Rows from block 2, named by matrix and row number. Rows with one number belong to one channel. Each number is 128 + 32 x the weight over its row's rms, rounded and kept within 0 to 255. All counts start at 0. After the name is the row's rms in percent of the matrix's.
# convs0: first 3x3 conv (model.blocks.2.convs.0.weight, 64x64x3x3), inputs 32-39, a 3x3 kernel for each
# convs1: second 3x3 conv (model.blocks.2.convs.1.weight, 64x64x3x3, transposed), outputs 32-39, a 3x3 kernel for each
convs0.4 103 [149  99 127  73 170 136 154 186 170 142 168 174 124 157 138 135 135 113 117 223 127 153 103  94 169 100 129 145 141  88 101 138 124 125 100 145 127 152 102 102 105 126 157 133 102 191 136  53 184 121 141 153 130 137 146 159 111 139  61  52 169 133 187 116  96 131 137  89  69 147 102 151]
convs0.5 097 [147 137 117 153 138  82  99  51 188 118 129 138 114 142 121 133 137 150 154 164 129 137 156 147  84 132 144 119  75 228 156 128 113  93 109 104  81 140 139 132 122 140 198 131 172 115 174  97 124  58 101  78 125  95 132 195 199 104  76  97 136  92 135 119  82 165 100  76 127  79  79 114]
convs0.6 102 [132 144 121 137 123 130 113  81  65 160  99 115 135 128 162 146 108 138 127 126 157 157  90 107 137 113  64  84 108  81 109 113 166 120 125 143 133 138  67 139 122 109 149  95 151 125 162 102 129 147 121 160 158  69 122 109  90 123 124 142 117 162  84 118 193 121 165 171 117 114  94  88]
convs0.7 089 [ 83 183 140 113 150 171 129 117 145 161 147  60 115 181 135 141 191  95 110 152 177 109 178 169 114  88 108 107 140 106 143 154 124 116 156 163 112 122 136 111  82 114  92 108  89 122  94 127 148 111 163 155 124 120 133 110 167 158 110 125 120 126 126 210 114  71 102  65 103  93 120  93]
convs0.8 091 [107 122 113 180 123  41 152 118 123 153 145  99 154 195 157 128 113 125 158 110 125  90 113 118  64 120 104 104  93 189 104 116  80 106 119  71 124 240 179 117 123 101 150 180 124 117 133 112 120 117 114 139 160 110 100 213 104 101 120 202 192  42 126 148 141 120 102 151 167 149 124 136]
convs0.9 103 [137  78 144 127 139 175 123  83 138 151 158  66 166 188  42 141 133  72 111  97 200  92  82 112 129 115  96 108 119  98 143 155  75 152 162 134 113 114 121 136 138 111 132 182  96 162 100 146 122 115 151 157 163 117 144 137  97 155 136 120 146 130 118 172 122 149 162 131 116 145 112 126]
convs0.10 177 [163 136 114 149  54 163  64 179  99 117 106 187 114 196  88 153 122 116 106 115 169 121 159 102 117 132 113 130 152 118 120 108 168 119 168 110 130 131 118 126 116  97 134 131 149 102 144 131 102 140 113 133 120 112 104  93 168 155 246  53 182  33 186 184  66 144 160  89 149  96 133 141]
convs0.11 110 [144 125  69  96 150 119 142 142  96 149 130 109  70  76  88 137 133 113  72 121  95 100 122 128 171 112 150 158 122 122  74  98  64 173 178 149 127 142 117  79  70 121 155 169 167 139 145 141 127  63  85 109  99 144 113 135 129 115 137  81 116 137 139 142 151 163 124 102  76  82 107 132]
convs0.12 093 [127 120 105 132 129  94 147 164 149 136  82 169  97  65 152 144  54 154 103 147 142  99 171 164 135 149 172 106 140 148  68 164 161 103 181  95 140 119  74 103  52 165 156  89 139 124  99 114 168 137  57 165 131 135 100  89  80 131  83 171 104 110 118 127 187  76 126 136 135 115 127 127]
convs0.13 077 [120 186 101 114 141 146 119 147 124 137 137  67 155 177 169 138 146  21 164 152 165 110 147 158 149  73 126 110  96 192  75 104 118 109 128 163 128 132 134  68 110 137 117 132 151 107 130 132 173 181 132  99  92  94 184 125 112 121 114 137 150 153 110 177 176 113 117 165 186 140  91 150]
convs1.4 102 [159 162 156 202 171 187 143 177 117 147 167 161 102 131 111 175 178 127  93 135  93 139 106 129 157 107 123 102 160 145  82 119 182  81 116 135 115 179 160 160 140  91 134 128 112 135 150  92 148 156 158 182 104  92 167 149 111 115 170 141 118  91 116 107  79 144  96  66 121  95  93  99]
convs1.5 102 [169 125 110 176 132 132  98 138  88 157 114  95 126 161 117 149 153 113 133 146 143 113 141 151 142 169  88 160 139  96 148 114  86 158 149  72 133 140 115 121 174 112 161 180 103 150 161 161 112 167 173  98 171 114 165 119 150  93 135 136  82 157  37 164 135  91 138 143 188 134  77  91]
convs1.6 102 [107 123 141 155  95 120 104 119 107 139 139 130 113 135 142 132 124 155 135  47 213 120  75 144 108 133  97  96 180 118 159 150 157 159 144 147 167 172 149 116 155 126 123 131 126 136 105 174 142  70  71 101  94 191 174  89  96  78 140 116 160  95 110 117 119 115 108 142  88 194 107 134]
convs1.7 093 [195 131 157 170 112 181  66 108 123 147  98 137 182 151 136 160 187 145 131 133  87 156 120  73 120 141 119  95  99 137 110  89 124 173  89 153 133 119  90 133 141 126 136 152 138 167  98 187 138 137 170 102 188 178 118 150 127  91  56 160 144 124 175  61 114 149 167 120 179 123 132 169]
convs1.8 103 [121 104 153 108  98  68 135  93  87 142 112  70 143 106  82 146 132 137 106 147 128 142 217 163 132 133 132 156 121 120 180 159 120 134 158 112  97 113 172 161 126 136 143 118 145 148 153 142 130 106 188 149 131 123 107  98 132 129 110 136 123 164 137 126 103 135 192  97 169 152  97 129]
convs1.9 103 [ 87 121 101  66 119 106 125 124 118 138 115 130  94 134 159 150 130 117 138 109 102 135 115  78 108 136 122 111 116 136  47  79 126 111  60 131 107 100 149  93 129 101 137 140 131 102 162  92 146 130 142  94 176 176  97 148 120 177 175 138 102 122  95 127 144 169 160 104 137 118 119 175]
convs1.10 113 [151 132 146  82 179 102 144 148 133  80  75 112 154 112 113  97  82 137  82 150 185 172 118 112 100 146 134 150 102 121 111  87 118 132 159 105 140 123 123 125 109 155 179 104 143 133 127 115  73 139  90  99 126 102 117 133 130 118 133 134 118 228  56 132 176  82 126 101 162 116 183 162]
convs1.11 105 [ 92  99  44 130 114 137 134 161 150 120  95 157  95 120 122  75 114 113 142 121 119 157 116 110 110 121  92  85  84 109 145  85  91 113  89  70 105  95  85 109 110 141 119 112 150 129 121 125 122 129 115 124 142 125 124 173 113 209 229 219 112  81 128 110 109 132 139 114 137 109 125 100]
convs1.12 093 [130 157 145 146 136 176  66 119 146 125 131 126 138 117 117 131 158  63 162  99 120 113  87 134  89 113 104 119 155 148 113 104 142  65 101 137 103 142  96  87 129 122 116  87 103 110 165 132 111 105 133 156  91 129 141 195 168  73 131  74  92 138 147  62 118 123  85 136 133 117 127 128]
convs1.13 087 [157 122 122 138 119 181 128 147  93  56 153 115  52 151 177 106 112 168 121 130  70  92 125 139 114 109 106 116 116 150 129 112  88 184 153 148 147 112 103  93 127 120 163 119 143 151 115 137 112 152 187 112 179  98 116 115 160 169 131  75 185 114 149 176 107 138 107 113 146 128 117 163]