Weights of a small image classifier: soap at rate 0.003, 9200 steps.
Rows from block 6 of a small image classifier, named by matrix and row number. Rows with one number belong to one channel. Each number is 128 + 32 x the weight over its row's rms, rounded and kept within 0 to 255. All counts start at 0. Numbers have three digits each.
After each channel's rows are labels from the 100 images, of 14976, where the channel reaches its highest value: "colour at peak" is the nearest of a few named colours to the mean colour under the peak. Only what is clearly more common there than usual is listed. The data: microscope photos of single blood and bone marrow cells. In brackets: how many of the 100.
# convs0: first 3x3 conv (model.blocks.6.convs.0.weight, 128x128x3x3, each kernel summed), inputs 0-63
# convs1: second 3x3 conv (model.blocks.6.convs.1.weight, 128x128x3x3, transposed, each kernel summed), outputs 0-63

convs0.83:160157140137122166020153169133131171110140111133102127119145109144177135119158111182155179145114095162086107110125114123128091113103115108110139136186097131098208126125152156138157101137116156
convs1.83:137135115115114179038178158180094134094129100120114120132154153083181113148132106105138178137104107114192196107133149166106150124076129157155110139104068148134161138119191164096076072075102115
colour at peak: blue (44)

convs0.43:167094108123077135091102126168146137186125123138104103152100101132146124149201100142195162066119147149049135101107088180141115110139130146126128128111089134173144125150120143129107128121191075
convs1.43:113133186133097108147130082127125106216122163205173143204145094126152094088083134126066132154109164108104092135134113119117135121140183127137147112110124122170110152088103196128090143172140119
colour at peak: blue (65)

convs0.107:134155131148193183129121122174167115113102111153117105119102117118111127127101130119027147123148124104153144161108133131094152121157161137156100122144198082147144096061185135184190166066097144
convs1.107:111095142138121145110140202216130121084113116127121170142119086124100093135102105202143137104181098096071175120150079130120079175098081119143142125134155113108145097110106141148179171091157144
colour at peak: purple (45)

convs0.66:102101131120138061170097175098169144129135128171110229102095167110083138143118095177115107130089161094120066151088104140142154173160160130151096135090124107178182105115108148110115141192134103
convs1.66:095107094161154097150125090153128157192164108134140207119113150135091147094140138166149092149164158162150111093124151099169200132124128079102152150102154103170168106126124120162130150153141118
colour at peak: purple (41); blue (31)

convs0.82:146153055151133144103163167117176099139174163196110127128123108179118118127123222157093078078170093124112125095117174148144108145159139137125082157145072162110116121109126140187103044136151092
convs1.82:155147092089099163115170103120126138142128085141083171178179174186125146130127120184177162123137137155125148132098126137098156132124134058141138182164167135129133096193151181150174143210075143
colour at peak: purple (52); blue (38)

convs0.15:108092178149140104080107141201140131140136159154126080095135155171116072118118099171143138148142179103123152138203151127119118174122157154230195113165093154155102056162113121090194130131046162
convs1.15:109106128095086112168131128150101128094080124137122148121112167199172118064164112178110145129109125107169125128161199132113157168111119118162129090132121089154077166126145166143109100108016165
colour at peak: grey (72)

convs0.41:172096182130210103103151131112155116132157177125076154091103119152092091130121086100160134105137156149135156143121119054083148099130113129155114108110114171160181163095147079156119042159133149
convs1.41:128166127144063130076112128058165150082170142159122112080084141218164115123157123061184164142190142103158080127121086056121163113158087149161108128127093092059093179164165075154155101135123144
colour at peak: white (73)

convs0.114:125160129103117146176166116135147140133158148175128163126153073087056123078187079159113172148140090169123118087073123147134121150190145118122081098093085129101093137147149131135070163140145174
convs1.114:163067153132115203137178167214123119112166135167118114093121095195092118143113128157094117182155128119173124132117143119088154156144127139132127131114095105169129090133143158113077178136242149
colour at peak: grey (50)

convs0.14:095216091121133117132132200142157158060134133128120148140120102114173167074129119100129121069119108073102122118152113136191091129149161143132104082126139104129128149135153142108108191085065147
convs1.14:116202150121180146187129148167207127155135122187165124129157143101144133120066129101104110120103153086172092094116148174140114111156176190155162090169138080155135105119156143138109139119094134
colour at peak: blue (39)

convs0.109:137120098084111165154096105202080193122111133112115079139124198082133173103076118072106148081139183077158170131086122095186110099107144107092126116104151101163186173156112119070123131111099141
convs1.109:165100116149117109138107117175109161090097128155145083111157126098120145133099124119163161077147147105141185085157116104137105128094125077122150133066149176109167172147156133063195102179146178
colour at peak: blue (58)

convs0.102:143146177081098112107123127140159107119131188105098120144105137153197078135149149085085103111087148162122198105127089136118087123069079116098162074138115106156145164123146145128096130130133131
convs1.102:115181135166118132114129114109118123122090159178063146114127134104170105108087128105182140096056107144077079153149120114111130099089125128127120123121127110207144194102128117159180169117101118
colour at peak: purple (69); blue (26)

convs0.78:136155116076132157175057211133110169160129129125133157195148094088136107189167084143089125204135107169151116120127045086136094167130101106130081169116112137105104113170144129071117061156168153
convs1.78:165138099121105124090111085170106132149207142126106132113147123147138166150125183167139128150163172212129074193114155122131157144087182182138130121119150204122109132035126131140133121151150103
colour at peak: grey (51)

convs0.1:122073133131144103084092106111134159149090104130066123124118114146211109117207134135208127096166096104133139166155160173132129136120100164103112164141092109156164112123131080129142136130114106
convs1.1:141134217147129128141170097133175125216105098148096149168146109135121092111151119087131117133136127150121188113148133120097181115110143085055164122128128124070114221091109176103155095109139127
colour at peak: blue (47); purple (45)

convs0.91:132083125187148124131086165144109120195117151173146085137149159141109088144114128106122105158092133103137121135109117141145174105140144135196122074185141116137139120067185079103164087168078106
convs1.91:146103147159143172124098091123119111125132076095146102141099132129179120105098106170082142141139156106098129126122129130116098095144059161207137097215173121061168132149148123126121126188128074
colour at peak: purple (78)

convs0.56:061129119135154085132133087100094151131145211136103095111124155116151101108133102054107115126188140092113161122141111140144218092120168066151129148117171183195144191087121114179072085156096146
convs1.56:070141085151130120087178198149111114118154115113148134105131140146165140115143119148137110116112175139093128133122126122105171078122120162110166161208100126075132119148147089175199129107157146
colour at peak: purple (71)

convs0.19:141163091111128151121160129089120152088156089099127128157130142128169092106155102115170162099117143101067183134037127165168105115126142098114135119097131105171084133059080120131154110157131170
convs1.19:109161118096192077103156156145112146122104127086160133126088110156088141076132158146137152140156169090132107116140109140099147208152147175158100195055123119216067150111098166117162125127076159
colour at peak: purple (53); blue (38)

convs0.21:082076138105144142197154113103111133110116097124166159093122173125107071086077185116148172080157085139155102225115066126108144103126192125153107133110097107161235116089132088068154151110107145
convs1.21:078086086129081120118174138198154114153116139136113148138165157093092101122087145088157139072105149119124118172185078117076095161076113115148154121086170118164252154109124138150110154134170114
colour at peak: purple (79)

convs0.116:113115155084130155074117159129129122129123187139166081059152160210105072139168125130093146119151194096152132129100126135112206103117088165144144065084109153104132086184158130070105125113122114
convs1.116:128170167095168198150155150134077189104144108135149143139167163173158142133178176075141105102099169109177103107150119139117179105182129086119095131100110076100113162150093113057112082099126170
colour at peak: purple (67)

convs0.55:053127048143115166188138154168131150184129140141118167151121125134072183128110157163123166117117136112114140136147070130107143162153178138148069200100121186111096147058164142084108130163141138
convs1.55:100094125066121173054120145151191161126162131094130146140095107112121098071135133069127071117113123153120136148098115101119147095137130124110171156155100133113137119085160094200089124131148105
colour at peak: grey (46)

convs0.119:171152170168154109139112092162155132133133061134179108120140097090090132133094172130097074199136167216193084108165092169169113224133116103070170121139086181100144147155151155112112164114150081
convs1.119:209102091147085146085122079158139124092141166148126107140061101168115102087120193144086045109131110150136094137143090096161156096126147127158115101112093148184136116068152139125085126152135084
colour at peak: grey (63)

convs0.47:147114176146120163136100109108103139156115087218163126124167168148122130076144125187122128122138094085132142144109099141064182151155115188101140105123144122164081178131121126121155121113143078
convs1.47:089163151138105136116068120144120124156105132186136115121123155103103154128184103155107136219142126073131114188091167118129107085120130157111084147090069058133081083123085188134186071093142134
colour at peak: blue (47); purple (41)

convs0.30:133214132105106147072172098125162151124141112162171088108102108076137111132104106113137144113101110106138135110162126145080126169128131104125164107141136098102154086086124201126119138142118133
convs1.30:118197098170150095141203130148101143126092120154210117138125109108125151101177115110170127083103162116107137124124117104139185125143129080099237149150113093114115144092156182118164073127119105
colour at peak: purple (54)

convs0.79:157160209160094147122143153104100181152083188123107136183114129153132158161136180127083076186122199156132093146170101083211120126131130140096116116140123108093153091116114194186139124131107124
convs1.79:123141169119144149079138185151104090076113082158093127131118117183111145162136142108135135109123119186133127189204088136076067137133162112048159135112155187190165138177101164088184136122051126
colour at peak: purple (58)

convs0.98:154166099154140160104120110073146142132084155136130074093130159161074136148125107096059136121212111120104147099149124157060135110168121138131131068105154118106085078095136111043096139169121087
convs1.98:200104107104127139190147107077086097128120152119080142088201137151110149102088171159124156099220117120050169173115192137068142144145136170091138145123118098120122131172141071088139119158140110
colour at peak: pink (49)

convs0.105:140139110125077139111091093050175155123183148157162159100111118088120131164157163131085096182169170117134091130134113144097183164110104128108130120166098116155098119166111123150136127166110055
convs1.105:067103112142089108097107171111135176174153096101170102121094150118211141178165096117084138118127070138157102136130136127106174187101119163070098192169113103210113194136189155151116097141152103
colour at peak: purple (68)

convs0.2:119135093181183162122138222103132094153084090138154129102159129119117122156123141146145142106134136113135127097133162076223131108049156089163189195152139065123113122085156111096166170153173129
convs1.2:144143144167129081069128099107114114144103131162086093091075191094111125123131146140117119148110092124130151071165120140211168108099111138077172198154124174105108146110149123101119143135118111
colour at peak: purple (47); blue (37)

convs0.59:072129113134106094167114183165148095136103184136158081113103130215168101147185145076159056166148135177110116152100088168175167111109137149124149106122113138116124171162172160082117071139189132
convs1.59:150133053108087158138153146106058128148170160106094167164074098116110110079192143125176120139088173132141154130135112123115145095091122086137132034147140133096161141083072121095112119088135104
colour at peak: grey (53)